python train.py --text_encoder_head_dim=64 --text_encoder_fused_qkv=false --orthogonalizer="polar_express" --adamw_lr_other_params=0.0016 --gradient_centralization=true --gradient_noise=0.3
Rows from block 8 of the audio encoder of a small contrastive audio-text model, named by matrix and row number. Each number is 128 + 24 x the weight over its row's rms, rounded and kept within 0 to 255. All counts start at 0. Numbers have three digits each.
After each channel's rows are labels from the 100 clips, of 14976, where the channel reaches its highest value: "top examples" is what is common among them. Only what is clearly more common there than usual is listed. The data: short read English sentences (LibriTTS-R).
# c30: last pointwise conv (encoder.blocks.8.c3.0.weight, 256x256x1), inputs 172-255

c30.154:137094115098115137127087162157110112129135152099143146115109144115129078103164139145134153116098156154105135143135139123140155126099094119138122127171076110116177145122109162119089132108081150130159136131174127113130149136145103153088117153121128132085
top examples: the word "i"

c30.229:099154124157156120176112103110122099129099147097054150112183109161103120136116124111086119155138087127110109116138088102119167132120135146165135140097097120097093156094078094147118093108095151118118113149160068135124104145124156118170116127115126111126
top examples: the word "is"; the word "it"; the word "what"; the word "was"

c30.33:149114117135162154087154100108133114128086124108166134099152129175164122142174154083144135109114136085178163093155142096105130178116146113141103092160134122107116138126151186096094138123133132121129108128100118125180139164129130122116150108151141118116
top examples: the word "i"

c30.65:126118164171138104094132158116103080109163118114174152154093135100110153131123054093109119175141158120145152130166149128120123118132138110148093136123131139144117141124098134139175118153123134129121143122103114110140156094103136121140089158159118101142
top examples: the word "is"

c30.10:097144125159122137130136121128115098144132115122106136147159120092160127135102064113145145176126080166178182140136135141126067149105145160163138159162112121132106125156106124121143135122119143106156150090108108145121110140143142114101133145141178139138
top examples: text has "what"

c30.131:142135070176145146106154151119082131139137156165124104117161076112135121103126144108119121099120136106123122133122146104159127152129175126070146159140120113114155126098145172120134156097103128151120108131105128118131129130122140116132152163140132127158
top examples: the word "was"

c30.107:157140175153132099130133137129131115105136106166112102151119113138145105071118111123103077136097118146074108121121076089081121128163145135115133110130141159139117187105119120183109115098089143116109144111104114140158131129114126147131128126105117128159
top examples: the word "not"

c30.207:136081149126126092137121152149152173125145171117103129142153162106110114169123133130127150156154121085116147139097079104162173129083130141107133114155126085075103127109074132089108079125113149132101128118162138085126137098129090128181160116132144140124
top examples: the word "it"

c30.156:146125128145132063140156110141142100130121106128133131134106144155136098159099135104129099156118163134169126134134136099141114105119151139155098076121092136124148126122124123089137074110113161151136147139161150112104114113100150129083104128118156130140
top examples: the word "is"; text has "what"

c30.248:154130107156170122116107130133128119101143083151112138110130084142154113140078131152128118163135106116112098129123176119185104144179158155140108131122107118108154157136147145087121156087107130126088131114140134110141164156102171169129138129166125111082
top examples: the word "is"; the word "what"

c30.48:121127115136085155089144104137128154118136121118149117141139170141086110124154136118151143143138118074127142109159127170095137156124160134117119080100097165129117097190120089150126093138134111159127122114119135109145134111152078149159136171130113089089
top examples: the word "is"

c30.240:141137116121138140120151108147075114087152154149147096180113140151153096143139131151134124137120182116160155131149118144101130135107172122102092076156143155119113113088149074140131145132141124137114146123151121155155119144128092145069153083165151104162
top examples: the word "i"

c30.206:130131094150112174079191096130099104158137154105183124137127111150137138133152128144141169076133150120122154128106125101111109120098135147122124143142117099136151124082134123118089148136105121132102125123133141178098117107137115126149125152139129168135
top examples: the word "but"

c30.241:122126094132187139111151128146156121146120110107122086152091147125122093103128127137126146133129118125162111172152153130103091084156160126110126127103146138094171141116197102129133161089121140121140109120115130114109092134162113125098129120140142082146
top examples: the word "i"

c30.147:139115100124129113148153140128162144116156130100149118101135143184144134152156097124081130109105092081170136112121160111111113166120105161145118097135136112123143136146126073157108162136127119090118141124162127127122108117172115131118124167161153142142
top examples: the word "i"

c30.214:130126078117122120119108086121146129151154133127176129129107132152105136085140121156159138106150137145129172144150146070112146088114127141187152133141143160135073096150179140136145136081153146140166133166128107111152140108094082126115151133147094114115
top examples: the word "was"

c30.45:167164125174114135085145190141120113121122112087118113100123127147161112155177101108139136121099111127130118108152153137141131131106118157127126102133080160087159093119118146136137089129124131088124141114117133120152141147184142160144084152077166117166
top examples: the word "but"

c30.212:142157143144108097145084105168140110177131172139107130133121132155138144162093131120115093100139187113131162185101127131132191115105143120131137161148160108120145153089081123131089157103132135078103135135147106118153128111120121080110130154140140122112
top examples: the word "i"; the word "a"

c30.90:131168128160105103130158116123114133152113152088144109128121159186144126130164147175151095117100162092115090120108106133109155097147094123139128144089125129108143115118147101185066153153100104126136111083141160139140149127159089152105134107168093115110
top examples: the word "i"

c30.225:190128148106118159191118128149100095117105107118096109070096113147109158127099131149116144174120098125080098134104128133129153122102171146164106125074109137146102141182113155131129163168135129151113125127139086142164173087117135120122119143084112134133
top examples: the word "what"; the word "is"

c30.101:138150117129124105122152155149117094130159088127117119125106128153137142125134095132126109124106147137093137135129079144164126113091161141127127137129096108118116043150165163120111087151143109144119129110105101158123134118106148137158150136108144144179
top examples: text has "what"

c30.139:092138104104089120214092111101157165122161090087126129104141139195133120145139076152116124125133145096117115094097170112160123097132128103109106158146186116065141138136129138160104145108140154111120140145079136134144092131148152128124094119176101139101
top examples: the word "i"

c30.87:086126127106124155135142144112163116130155151121116129122138176174154144122080096142171129164116114134146171132143130102132135150146108104088107165137110120103119125097129085094085106155098149107138114097110098149145139172149132133163125142112096107103
top examples: the word "i"