A small contrastive audio-text model, trained from scratch.
Model: waveform 16khz input, encoder arch ecapa_tdnn, encoder norm batchnorm, encoder widths [256], text encoder width 256, text encoder layers 6, text encoder norm rmsnorm, text encoder activation silu.
Training: 3200 steps, batches of 128.
Rows from block 8 of the audio encoder of a small contrastive audio-text model, named by matrix and row number. Each number is 128 + 24 x the weight over its row's rms, rounded and kept within 0 to 255. All counts start at 0.
Before each channel's rows are labels from the 100 clips, of 14976, where the channel reaches its highest value: "strongest on" is what is common among them. Only what is clearly more common there than usual is listed. The data: short read English sentences (LibriTTS-R).
# c30: last pointwise conv (encoder.blocks.8.c3.0.weight, 256x256x1), inputs 0-85

strongest on: the word "what"
c30.1 [154 166 124 135 131 128  93  96 114 140 102 141 110  88 195 100  92 144 140 169 113 100  95 113 141 119  93 145 150 100 123 119 185 152 127 118 112 129 128 146 103 114 141 101 154 121 171 105 161 116  90 100 102  90 118 127 174 120 101 136 142 165 123 114 176 115 110 133 159 122 148  82 149 125 125  96 125  99 121 126 108 132 122 162 145 122]

strongest on: the word "what"; the word "is"
c30.0 [119 138 136 118 164 127 123 121 129 150 182 148 123  67 144 152 178 146  80  92 126 143  86 107 144 119 106 147 140 106 141 100 115 106  89 112 121 149 115 142  89  87 117 125 156 115 141  88 129 142 111  86  96 122 115 125 171 120  97 119  90 128 142 107 137 151  86 130 173 127 124 106 136 140 132 128 140 106  94 150 132 141 173 125  99 104]

strongest on: the word "what"
c30.184 [164 125 148 131  88  85 148 119  98  93 125 127 137 158 102 125 131 125  89 107 144 151 123 151 114 133 130  96  74  67 115 114 133 112  99 128  97 170 141 145  88 113 103 158  55 132 153 116 155 115 128 105 149 183 123 102 152 113 115 125 136 136 148 117 113 185 130 116 130 106 165 122 151 179  82 111 122  77 125 154 126 144 143 115 174 142]

strongest on: the word "what"
c30.175 [ 70 121 131 147 147  95 131 111 100 153 126 148 158  91 142 128 129  94 131 166 104 118 147 140 120 149 159 138 146 150 152 120 134 111  66 121 121  97 178 107 142 146 135 133 146 125 142 128 137  99 114 153 106 149 129 112 124 124 123 147 149 144 117 154 130 120 137  93 152 161 163 145 117 113  84 127 126 106 143  91 186 148 158 176 121 164]

strongest on: the word "what"
c30.39 [105 106 124 134 145 120 112 127 130 146 113 177  93 163 180 117 155 154 105 128  73 131  90 137 148 141 176 118 139 148 131 134 131  99 132  98 166 106 130 118 132 162 165 157 130 169 122 131 109 118 136 112 138 124  87 119 128 144 122 126 114 111 125 128 104 141 146 166 131 105 125 141 139 118 131 114 120 119 143 182 196 135 119 156 157 127]

strongest on: the word "but"
c30.99 [124 140 148  92 129 145 163 129 132 132 103 125 131  66  86 117 146 164 174  79 141 130 125 133 146 117 139 142 124 139 101 143 102 139  70 115 157 152 144 138 168 128 143 132 101 112 138 102 128 118 116 151 107 162 120 148  95 155 151  79 155 173 108 135 107 172 121 114 155 125 157 185 128 131 153 162 133 114 140 130  97 118 127 127  88  82]

strongest on: the word "is"
c30.168 [140 135 163 141 101 101 136 112 135 120 140 139 148 123 140 132 150 143 150 144 142 158 139 131  90 144 176 128 116 164 126 146 133 124 140 111 139 155 114 151 100 106 144  92 161 127 125 100 140 101 100 114  94 109 119 125  91 144 110 164 118 157 103 154  99 152 139 119 138 112 148 114 168 149 145 172 129 124 152 174 164 133 150 114 133 114]

strongest on: the word "i"
c30.147 [150 104 125 101 112 135 143 143 155  88  96 120 181 120 112 143 110 125 160 137 108 147 101 150 115 102 125 135 142 114 121 151 122 159 106 146 131 131  95 156 135 144 130 144 105 139 174 105  93 116 106 103 123  75 115 139 225 136 169 174  96 129 115 149  92 107  98 110 103 112 173 118 123  86 155 157 180 168 114 154 135  98 123 131 112 171]

strongest on: text has "what"
c30.10 [151 101 147 129 104 122 137 107 140 106 113 110 140 105 105 129 141 144 140 175 120 119  95 129 100 130  93  81 111 160 106 113 134 146 149 146 142 112  76 134 116 133 146 175 123 133 157 117 169  95 102 136 122 134 149 116 127  93 134 156 142 119 115 151 159 144 132  91 149 123  87 165  81  90 160 102 125 125 131 138 132 143  72 100 114 151]

strongest on: the word "it"
c30.79 [144 144 104 138 148  94 148 126 154 134 132 131 134 121 146  81 101 126 149 104 138 114 143 114 107 145 104  89 135 110  93 109 136 143 104 114 139 114 140 149 136 116 110 123 141 124 109  97 110 175 145  75 169 147 128 110 143 125 133 146 103 114 176  92 136 144 121 134 146 121 107 118 131  88 130  91 169 122 137 101 104 165 139 104 110 169]

strongest on: the word "is"
c30.48 [162 122 111 144 124 117 118  82 120 116 194 165 111 105 132 121 147 131 128 119 158 123 156 141 123 187 129 119 129 164 131 137 155 156 140 165 132 155 134 141 150 136 159 153 120 132 182 125 163 113 157 133 136 114 119 136 127 120 137  81 122 144 134 126 134 174 127 121 117 120 159 108  97  81 150 101 135 116 145 146 174 109  97 149 167 101]

strongest on: the word "but"
c30.45 [ 95 124 124 128 116 154 118 124 113 119 145 135 149 123 123 117 168 136 103 127 158 150 103  99 155 130 188 126 146 136 107 150 111 143 115 119 116 167 113 174 143 125  98 147 107 128 139 110 131 101 115 128 109 152 167 107 188 162 137 152 189 123 148 141 149 125  92 154 141 134 126 124 133 159 137 129 118 127 113 133 117 124 142 141 109 157]

strongest on: the word "what"; the word "is"
c30.225 [124 178  85 128 144 114  94 103 112 153 103 135 132 146 111 104 122 139 163 145 171 144 108 155 119 131 111 128  96 101  92 112 127 135 164 102 122 136 108 124 102 120  90 173 158 135  86  90 142 104 137 157 151 133 137 121 147 104 101  96 113 117 166  89 111  95 113 144 126 123 124  96 151 160 154 176 148 116  59 154 114 113 104 110 147 144]

strongest on: the word "it"; the word "is"
c30.158 [153 112 138 136 123  93 130  97 139 131 125 179 133 140 134  93 146 141 145 130 143 124 106 113 123 130 100 131 139 135 127 162 121 122 106 151 136 105  98 107  95 130 106 124 166 122 129 136 148 108  99 106 129 102 114 128 179 115 105 133 108 115 141 130 126 137  99 139 147 153 130 155  87 141 167 139 103 186 122 143 145 129 126 121 111 142]

strongest on: the word "is"
c30.19 [163  87 113 151 127 129 139 104 113  90  92 138 141 133 144 141 109 129 160 111 112  91 172 120 120 137 124  90 153 115 158 104 133 145 152 133 168 116 117 116 120 175  85 133 166 147 183 150 161 160 127 126  88 137 119 164 113 154 143 136 153 200 112 129 121 136 126  93 151 135 135 158 108 159 115 131 153 118 123 106 122  99 105 136 192 121]

strongest on: the word "is"; the word "what"
c30.248 [147 123 132 164 125 130 126 113 118 116 161 147 156 159  92  94 127 128 118 109 174 101 138 100 146 149 136 157 112 143 134  90 121  95 110 119 152 112 158 131 133 165 120 120 140 173 169 121 139 100 137 173 112  60  93 123 116 161 160 157 127  93  97  92  95 133 143 140 139 156 117 115  95 125 126 154 150  91 108  96 138 114 167 126 131 126]

strongest on: the word "i"
c30.198 [125 137 127 104 115 124 127 147 127 160 152 122 135  65  93 115 126 106 108 107 184 113  99 153 123 170 163  90 129 142 160  98 119 136 117 125 147 104 101 140 149 132 146  88 107 121  97 108 109 121 153 100  94 137 177 164 133 145 120 125 112 116 130 109 122 134 122 142 121 117 134 125 134 108 106 158 135 149  91 137 167  97 108  75 108 141]

strongest on: the word "i"
c30.157 [122 139 133 164 115 125  94 147 110 126 160 177 157 107 144 133  87 172 118 131  91 141 120 159 115 119 122 120 113 133 153 103 160 157 152 131 141 127 111 142 156 151  93 129 122 136 128 102 125 128 139 126 129 169 127 158 138 152 134 150 131 114 116 119  92 122 142 101 114 133 119 150 103 122 156 189  86 128 125 142 144  45 140 148 162 130]

strongest on: the word "what"
c30.247 [144 121  83 127 109 169 121 116  87 148 137 103 100 154  76 173 112 127 103 143 106 110 122 132 169  84 131 157 139 123 139 162 141 124 128 160 132 127 119 101 125 120  90 146 111 125 137 137 174 102 103  83 123 163 163 124 116 148 121  99  93 113 186 139 114 137 124 118 165 150 138 134 107 141 102 161 112 125 143 127 105 116 135  85 132 160]

strongest on: the word "it"; the word "but"; the word "is"
c30.226 [129 120 122 178 113 125 141 136 144 129 126 138 157 133  89 151 102 115 147 105 130 128 173 144 148 105 146  77 115  74 114 123 109 118 126 106 141 120 137 127 106 156 143 134  40 131 102  85 116 122 121 126 112 145 129 141  96 120 118 114 157 122 113 127 100 130  95 129 144 135  95 151 136  85 133 163 108 128 123  96 142 115  98 114 118 126]

strongest on: the word "was"
c30.131 [123  98 100 137  71 169 104 124 136 108 104 144 137 114 128  84 115 137 138 108 125  95 148 158 119 120  82 127  63 128 122 133  83 137 126 121 120 145 152 140 124 132 133 148 103 132 146 129 114 139 134 145 145 165  99 156 101 129 115 116 153 127 168 124 131 166 119  64 103 125  97 129  84 110  91  93 107 131 131 155 112 132 149 112 113 139]

strongest on: the word "was"
c30.214 [128 180  81 115 133  84 143 111 129 114 117 115 113 147  84 179  96 157 125 125 130 122 119 134 179 119 122 142 157 134 125 125  77 121 124  97 108 119 115 136 138 149 130 136 113 165 139 100 120  81 139 157 150 108  99 128 161 137 128 123 131 125 131 165 128 112 141 122  93 150 111 111 135 138 127 105  49  96 139  89 165 130 129 121 151 163]

strongest on: the word "was"
c30.80 [116 121 140 112 160 165 142 119  99 129 176 104 139  95 131 149 126 142 110 124 120 144 140 151 121 170 105 164 137 141 115 130 104 122 158 118 114 139 123 124 107 148 113 155 128  95 174 131 162 132  83 104 133 116  89 128  98 117 136 124 109 143 137 133 132 138 117 131 105 124 112 106 104 140  97 143 145 178  71 117 155 121 157 178 124  95]

strongest on: the word "not"
c30.107 [142  95 127  93 111 102  78 121 133 102 122 143 114  95 137 163 125 150 112 153  80 151 147 153 133  97 132 120  98  96  91 121 143  79 161 131 155 155  99 104 159 144 177  95 145 100 102 139  93 147 119 131 104 147 118 125 101 187 100 136 128 107 145 137 143 134 135 125 155 162 148 100 156 160 149 141 138 107 119 148 111  82 160 109 162 118]

strongest on: text has "what"
c30.101 [197 127 123 115 119  99  61 127 128 133  83 167 132 168  87 136 149 165 143 108 156 122 115 117 119 125  96 137 142 166 134 100 111 113 122 102 139  89 112 121 125 162 133 135 117 105 121 111 113 137 106 145 134 134 135 116 150 149 121 152 117 162 172  87  88 139 135 141 145 135 140 110 138 160  81 116 113 118 134 106 168 107 137 113 130 125]

strongest on: the word "it"
c30.207 [123 164 106 116  73 102 121 107 134 118 133 121 142 124 147 144 139 149 105  97 175 124 164 121 124 160 131 131 138 152 144 116 126 114 128 110 110 135 135 169 160 105 106 149 100 130 111 126 123 160 148 143 126 153 137 147 155 186 150 166 116 143 124 121 109 113 105 147 149 121 165  78 126 135  85 133 135 159 158 117  96 123 168  80 107 149]

strongest on: the word "i"
c30.87 [126 133 133 139  78 103 145 121 110 178 120 115 163 147 161 135  61 114 117 118 125 120 116 169  78 107 106 122 116 107 131 124  80 141 119 166 138 124 121 146  84 112 138 153  92 157 139 116 163 148 147 120 142 102 138 112 141 169 138 181  94 125 104 157  91 164  76 136 102 161 145 129 131 117 131 146 112 137 151 172 138 110 114 129  93  88]

strongest on: the word "but"
c30.112 [122 146 137 103 134 128 142 126 102 160  95 100 156 144 167 133  88 114 134 146 100 155 119  98 133 124 144 108 138 121 137 112 178 128 127 144 129 111 146 132 184 123 115 111 128 166 152 118 155 164 109 179 115 134 127 125 179 129 118  84 110 109 160 148 129 168 104 109 120 152 130 141 130  93 147 122 131 128  87 154 111 119  85 119 121 132]

strongest on: the word "is"; the word "it"; the word "what"; the word "was"
c30.229 [158 118 147  92 170 109 136 111  89 124  90 108 108  88 115 113 145  92 153 137 115 116 118 105 114 135 115 167 104 142 125  85 124 118 146  97 130 168  87 176 141 116 144 126 123 120 125 127 150 157 144 143  73 157  75 108 126 149 145 122  97 130 151  89 108 146 155 114 160 133 156 175 123 130 132 140 153 110 117 123 151 123 109 164 146 134]