config = dict(
    train_examples=26041,
    encoder_wave_strides=[10, 4, 4],
    text_encoder_mlp_ratio=4,
    text_encoder_fused_qkv=False,
    text_encoder_inner_norm=False,
    init='trunc_normal_002',
    optimizer='muon',
    momentum=0.98,
    orthogonalizer='polar_express',
)
Rows from block 4 of the audio encoder of a small contrastive audio-text model, named by matrix and row number. Each number is 50 + 10 x the weight over its row's rms, rounded and kept within 0 to 99. All counts start at 0.
After each channel's rows are labels from the 100 clips, of 14976, where the channel reaches its highest value: "responds to" is what is common among them. Only what is clearly more common there than usual is listed. The data: short read English sentences (LibriTTS-R). In brackets: how many of the 100.
# c30: last pointwise conv (encoder.blocks.4.c3.0.weight, 256x256x1), inputs 128-191

c30.207:59 39 73 60 62 60 52 47 46 59 59 49 60 42 57 42 37 35 54 42 58 40 49 61 54 68 53 48 48 48 64 55 61 41 50 54 42 51 46 45 32 52 55 63 40 40 63 48 52 45 41 58 29 58 68 33 45 67 39 50 52 43 54 33
responds to: the word "was" (42)

c30.202:61 54 61 48 57 49 54 50 49 54 69 57 48 43 37 19 45 38 32 40 53 50 55 52 52 49 54 51 49 47 47 45 51 44 52 45 45 57 50 44 57 47 42 59 45 53 48 31 41 48 37 60 48 62 45 47 52 36 50 59 61 56 75 21
responds to: the word "is" (31); the word "was" (30)

c30.230:38 54 35 53 68 54 55 53 56 37 64 26 45 56 46 57 46 42 51 50 53 38 37 41 48 61 27 52 49 61 55 63 53 56 50 52 67 50 48 49 52 55 43 46 47 42 62 34 34 37 26 58 45 71 57 41 47 46 42 38 66 59 60 39
responds to: the word "was" (36)

c30.237:48 52 61 44 54 43 41 38 47 61 46 39 70 40 60 22 65 30 43 44 58 49 65 42 63 58 49 44 42 47 41 43 58 63 28 50 63 66 51 54 65 44 54 40 56 44 56 27 53 47 74 38 66 56 59 46 47 62 41 44 52 51 46 55
responds to: the word "i" (59)

c30.18:60 54 50 62 44 46 49 56 40 57 40 65 47 46 54 35 48 42 41 52 48 50 40 31 42 51 30 41 33 36 62 56 66 44 60 37 69 64 47 44 48 47 41 59 50 56 72 51 52 63 48 54 35 46 56 64 38 51 41 30 53 57 39 46
responds to: the word "i" (62)

c30.60:37 44 57 52 57 65 54 52 40 68 50 62 36 55 56 67 42 72 51 64 49 74 48 50 45 42 43 51 55 53 57 43 65 40 35 50 65 71 24 49 31 53 65 61 47 54 54 67 50 47 61 36 60 38 59 49 52 43 31 43 44 59 62 37
responds to: the word "is" (26)

c30.59:61 53 37 38 57 51 48 63 53 43 35 49 48 60 55 46 54 42 51 37 42 46 60 57 47 61 73 38 51 51 53 60 42 46 49 43 52 45 60 38 44 48 49 66 46 33 42 54 52 44 46 47 45 54 53 55 48 39 42 61 46 66 44 48
responds to: voice: male (80)

c30.189:58 57 54 32 48 56 50 35 59 40 49 43 43 38 34 59 54 44 57 38 53 57 32 54 53 27 40 48 41 56 58 42 40 44 53 46 52 51 55 50 44 28 63 51 28 48 40 42 54 65 41 57 81 58 64 29 57 51 44 68 46 58 65 44
responds to: the word "is" (27)

c30.180:58 47 57 53 56 48 59 41 40 41 71 33 58 46 61 47 44 54 40 36 40 58 46 39 55 52 52 52 38 60 40 47 46 40 57 45 58 39 50 43 30 65 38 40 45 41 41 57 45 62 56 49 62 57 51 44 76 59 53 55 51 42 40 34
responds to: the word "was" (45)

c30.191:50 39 55 50 52 54 45 39 44 39 43 47 60 69 34 38 39 41 61 64 47 44 39 47 63 46 42 50 49 55 44 43 46 53 46 28 53 71 49 41 55 48 44 49 60 64 43 37 29 69 35 53 45 41 69 59 53 52 24 40 44 50 51 39
responds to: the word "i" (44)

c30.154:50 58 24 44 71 45 71 50 50 51 54 44 44 51 55 55 51 47 50 73 49 54 45 51 36 76 45 50 49 54 55 48 41 36 52 73 54 39 47 38 48 62 48 57 24 57 49 47 37 46 48 58 48 52 45 39 52 54 61 47 58 55 47 66
responds to: the word "was" (29)

c30.234:49 47 49 38 47 72 39 51 59 66 52 61 50 38 56 55 55 63 56 50 47 50 61 42 59 43 40 49 43 57 65 33 43 44 48 58 53 59 49 49 59 30 50 38 37 48 40 43 40 59 43 38 41 32 59 48 51 50 54 45 32 68 52 46
responds to: voice: female (85); the word "i" (50)

c30.2:54 46 54 40 63 43 48 61 57 70 45 37 46 69 28 43 75 46 58 58 46 44 49 69 54 62 48 44 43 50 40 42 53 55 85 51 46 44 59 35 40 51 45 54 49 55 49 45 38 38 53 54 36 40 51 51 55 54 34 44 59 49 75 47
responds to: the word "was" (32)

c30.146:57 43 51 41 45 46 43 58 61 50 42 56 62 40 33 56 52 56 44 54 55 39 50 34 31 47 52 57 52 35 35 40 38 39 62 57 77 51 41 41 47 64 56 64 55 57 40 39 53 52 65 73 43 47 64 57 56 67 28 68 45 57 54 33
responds to: the word "was" (37)

c30.224:55 28 69 45 44 48 46 39 50 65 66 46 62 54 58 62 40 39 56 60 46 42 33 53 48 38 59 59 62 41 49 64 55 57 53 46 56 56 59 49 46 68 47 61 49 52 48 49 52 30 48 50 42 39 32 53 50 49 46 52 47 65 57 47
responds to: the word "was" (52)

c30.218:43 55 67 50 43 40 45 61 44 23 49 48 53 57 35 45 49 43 44 44 46 50 36 29 46 61 52 48 47 52 48 51 51 53 37 53 41 35 41 62 42 55 68 58 41 59 41 27 48 58 49 64 66 53 31 57 68 53 49 59 46 57 42 48
responds to: the word "what" (25)

c30.70:56 50 51 72 60 62 70 53 46 68 46 47 50 59 64 44 37 61 50 43 50 54 43 58 47 47 61 55 52 49 52 43 63 51 58 61 39 58 53 46 42 59 56 49 48 34 36 61 59 59 53 29 61 68 51 35 47 47 68 55 38 69 48 71
responds to: the word "i" (68)

c30.248:55 39 47 49 47 35 51 46 67 60 62 58 58 55 40 54 47 61 60 52 48 43 55 63 64 35 42 47 46 72 63 53 62 38 44 59 44 46 45 44 52 50 51 59 59 60 47 54 45 49 56 63 53 43 53 46 60 51 42 62 40 62 60 59
responds to: the word "i" (39)

c30.52:49 56 25 58 57 44 42 51 54 54 69 57 69 31 40 59 54 39 52 51 62 44 45 32 46 35 57 42 46 41 37 34 57 41 45 43 58 51 66 59 62 47 52 85 52 44 63 53 65 56 49 55 69 48 62 68 58 43 30 36 52 36 50 49
responds to: the word "and" (26)

c30.215:45 43 43 42 59 58 54 48 51 35 61 41 62 56 51 49 41 51 57 42 60 39 66 55 37 59 42 37 46 36 42 48 53 62 46 54 40 43 62 58 60 61 62 34 45 47 55 39 44 68 52 48 68 63 56 24 56 44 52 61 58 40 61 42
responds to: the word "to" (34)

c30.8:62 42 69 41 43 40 47 57 53 57 56 54 58 43 60 43 63 56 31 41 51 43 42 65 31 66 66 59 56 55 52 64 65 38 50 59 64 55 29 48 46 30 63 54 61 62 52 46 44 53 43 68 53 43 44 58 50 51 50 45 55 50 64 61
responds to: the word "was" (34); the word "not" (29)

c30.254:45 32 36 52 51 55 46 72 35 70 57 49 23 28 39 70 63 64 48 63 47 51 66 58 68 68 46 47 46 78 58 57 24 55 50 52 65 50 41 49 48 48 32 49 47 61 54 46 50 57 51 42 52 59 37 44 52 36 55 54 41 58 53 40
responds to: the word "i" (57)

c30.164:43 63 39 42 51 63 50 49 36 60 47 54 54 60 47 56 49 50 43 46 49 50 32 41 45 45 53 57 61 39 39 41 45 50 53 55 55 57 61 65 30 69 46 43 53 57 50 43 29 46 53 60 49 28 52 54 52 53 43 52 44 59 57 54
responds to: the word "but" (26)

c30.26:70 62 31 52 48 57 52 23 67 45 61 53 33 40 46 64 55 39 61 37 42 20 39 36 56 49 58 69 49 48 55 43 50 47 35 49 63 53 69 51 38 67 44 51 52 72 45 52 52 40 60 47 53 46 62 52 30 42 61 46 55 32 57 60
responds to: the word "was" (42)

c30.106:47 67 59 69 41 53 57 46 51 47 64 60 40 64 36 46 64 41 28 53 63 52 52 40 43 64 55 48 68 49 52 42 39 53 46 40 50 43 42 48 43 47 43 52 43 49 58 70 55 63 49 45 53 66 43 35 58 62 50 36 42 48 35 36
responds to: the word "i" (68)

c30.221:49 65 51 46 65 51 53 60 32 49 62 45 56 57 52 47 49 59 58 51 49 44 53 38 40 46 67 27 40 57 54 52 66 56 64 58 40 47 52 66 48 47 40 47 54 65 46 37 44 53 45 54 32 35 71 58 41 34 54 51 42 24 56 49
responds to: the word "but" (27)

c30.28:56 45 65 41 62 46 59 62 45 61 37 46 41 30 48 57 40 50 46 35 44 45 54 48 67 49 42 49 63 58 53 61 53 39 45 48 44 51 56 54 46 41 50 52 60 61 52 54 53 34 57 37 57 53 46 28 42 53 36 45 46 43 40 42
responds to: the word "not" (29)

c30.176:64 29 61 60 43 36 50 49 42 49 34 53 46 42 63 46 61 29 34 36 53 55 62 42 49 44 49 49 51 50 47 33 56 50 48 58 57 72 53 48 35 53 39 37 53 36 78 51 40 53 34 55 71 47 40 58 39 44 34 66 36 39 53 44
responds to: the word "and" (38)

c30.210:56 39 55 39 39 49 44 53 66 62 64 49 42 63 51 58 73 44 28 51 65 41 45 50 55 60 54 32 34 40 78 41 46 57 45 57 67 48 57 63 57 45 35 53 52 45 45 45 66 27 54 47 70 60 61 41 41 67 59 43 60 32 44 41
responds to: the word "was" (34)

c30.201:50 57 52 73 68 60 73 50 51 43 35 54 48 59 27 43 46 43 68 55 53 59 43 52 48 56 50 61 41 35 46 53 56 48 70 45 51 37 50 45 62 63 48 58 55 30 57 48 39 53 59 54 48 69 33 37 42 56 77 48 51 47 64 56
responds to: the word "was" (33)

c30.226:45 49 46 52 51 47 47 76 45 56 42 44 50 60 50 35 23 45 53 52 36 67 60 49 57 65 48 56 45 48 41 33 45 32 46 66 54 49 55 61 69 43 50 47 49 46 59 46 41 29 37 41 56 40 52 57 48 47 51 41 34 55 54 39
responds to: voice: male (78)

c30.222:53 65 53 53 54 50 71 41 46 53 49 64 50 51 50 36 55 40 63 51 78 54 38 55 69 43 38 42 50 47 49 54 55 56 69 54 58 63 58 51 42 59 36 37 44 49 62 48 55 60 64 53 58 58 47 27 46 49 41 48 47 55 46 50
responds to: the word "i" (40)

c30.16:62 58 40 43 51 58 54 48 43 48 38 53 62 54 34 49 62 29 42 45 38 43 41 36 60 53 59 41 38 60 42 49 48 45 60 52 39 36 47 57 53 44 51 40 55 66 55 52 46 67 55 48 41 56 40 41 44 74 58 53 56 26 51 74
responds to: the word "he" (30)

c30.44:42 48 40 43 35 40 57 56 68 44 49 50 55 56 68 64 49 27 40 38 35 44 47 39 38 45 38 47 37 61 33 51 63 49 38 51 66 46 50 53 55 52 48 53 50 43 51 43 52 47 66 41 66 37 42 34 49 66 42 56 62 39 33 70
responds to: the word "was" (34); the word "is" (26)

c30.196:51 47 48 47 45 45 60 60 40 59 58 51 61 42 43 45 49 63 46 51 64 44 60 41 41 62 41 51 48 35 58 55 54 49 56 52 36 42 62 40 74 44 48 45 60 35 63 58 55 63 34 54 26 57 63 47 51 51 51 39 66 49 52 55
responds to: the word "it" (31); the word "was" (25)

c30.58:38 71 62 53 45 52 59 50 30 56 43 49 32 47 46 40 40 42 41 62 61 49 42 49 54 40 33 46 38 46 40 39 56 63 49 55 66 49 45 46 47 35 50 53 68 54 61 54 52 45 60 54 35 53 48 55 31 48 55 44 39 45 48 64
responds to: voice: female (85)

c30.39:57 50 35 38 56 61 43 61 51 60 66 46 41 56 41 51 40 60 63 41 59 54 56 43 46 52 57 40 62 60 44 40 40 56 47 36 59 50 61 45 44 41 37 52 48 46 40 54 24 42 60 53 38 43 56 63 59 72 51 42 57 41 30 49
responds to: voice: female (82); the word "i" (47)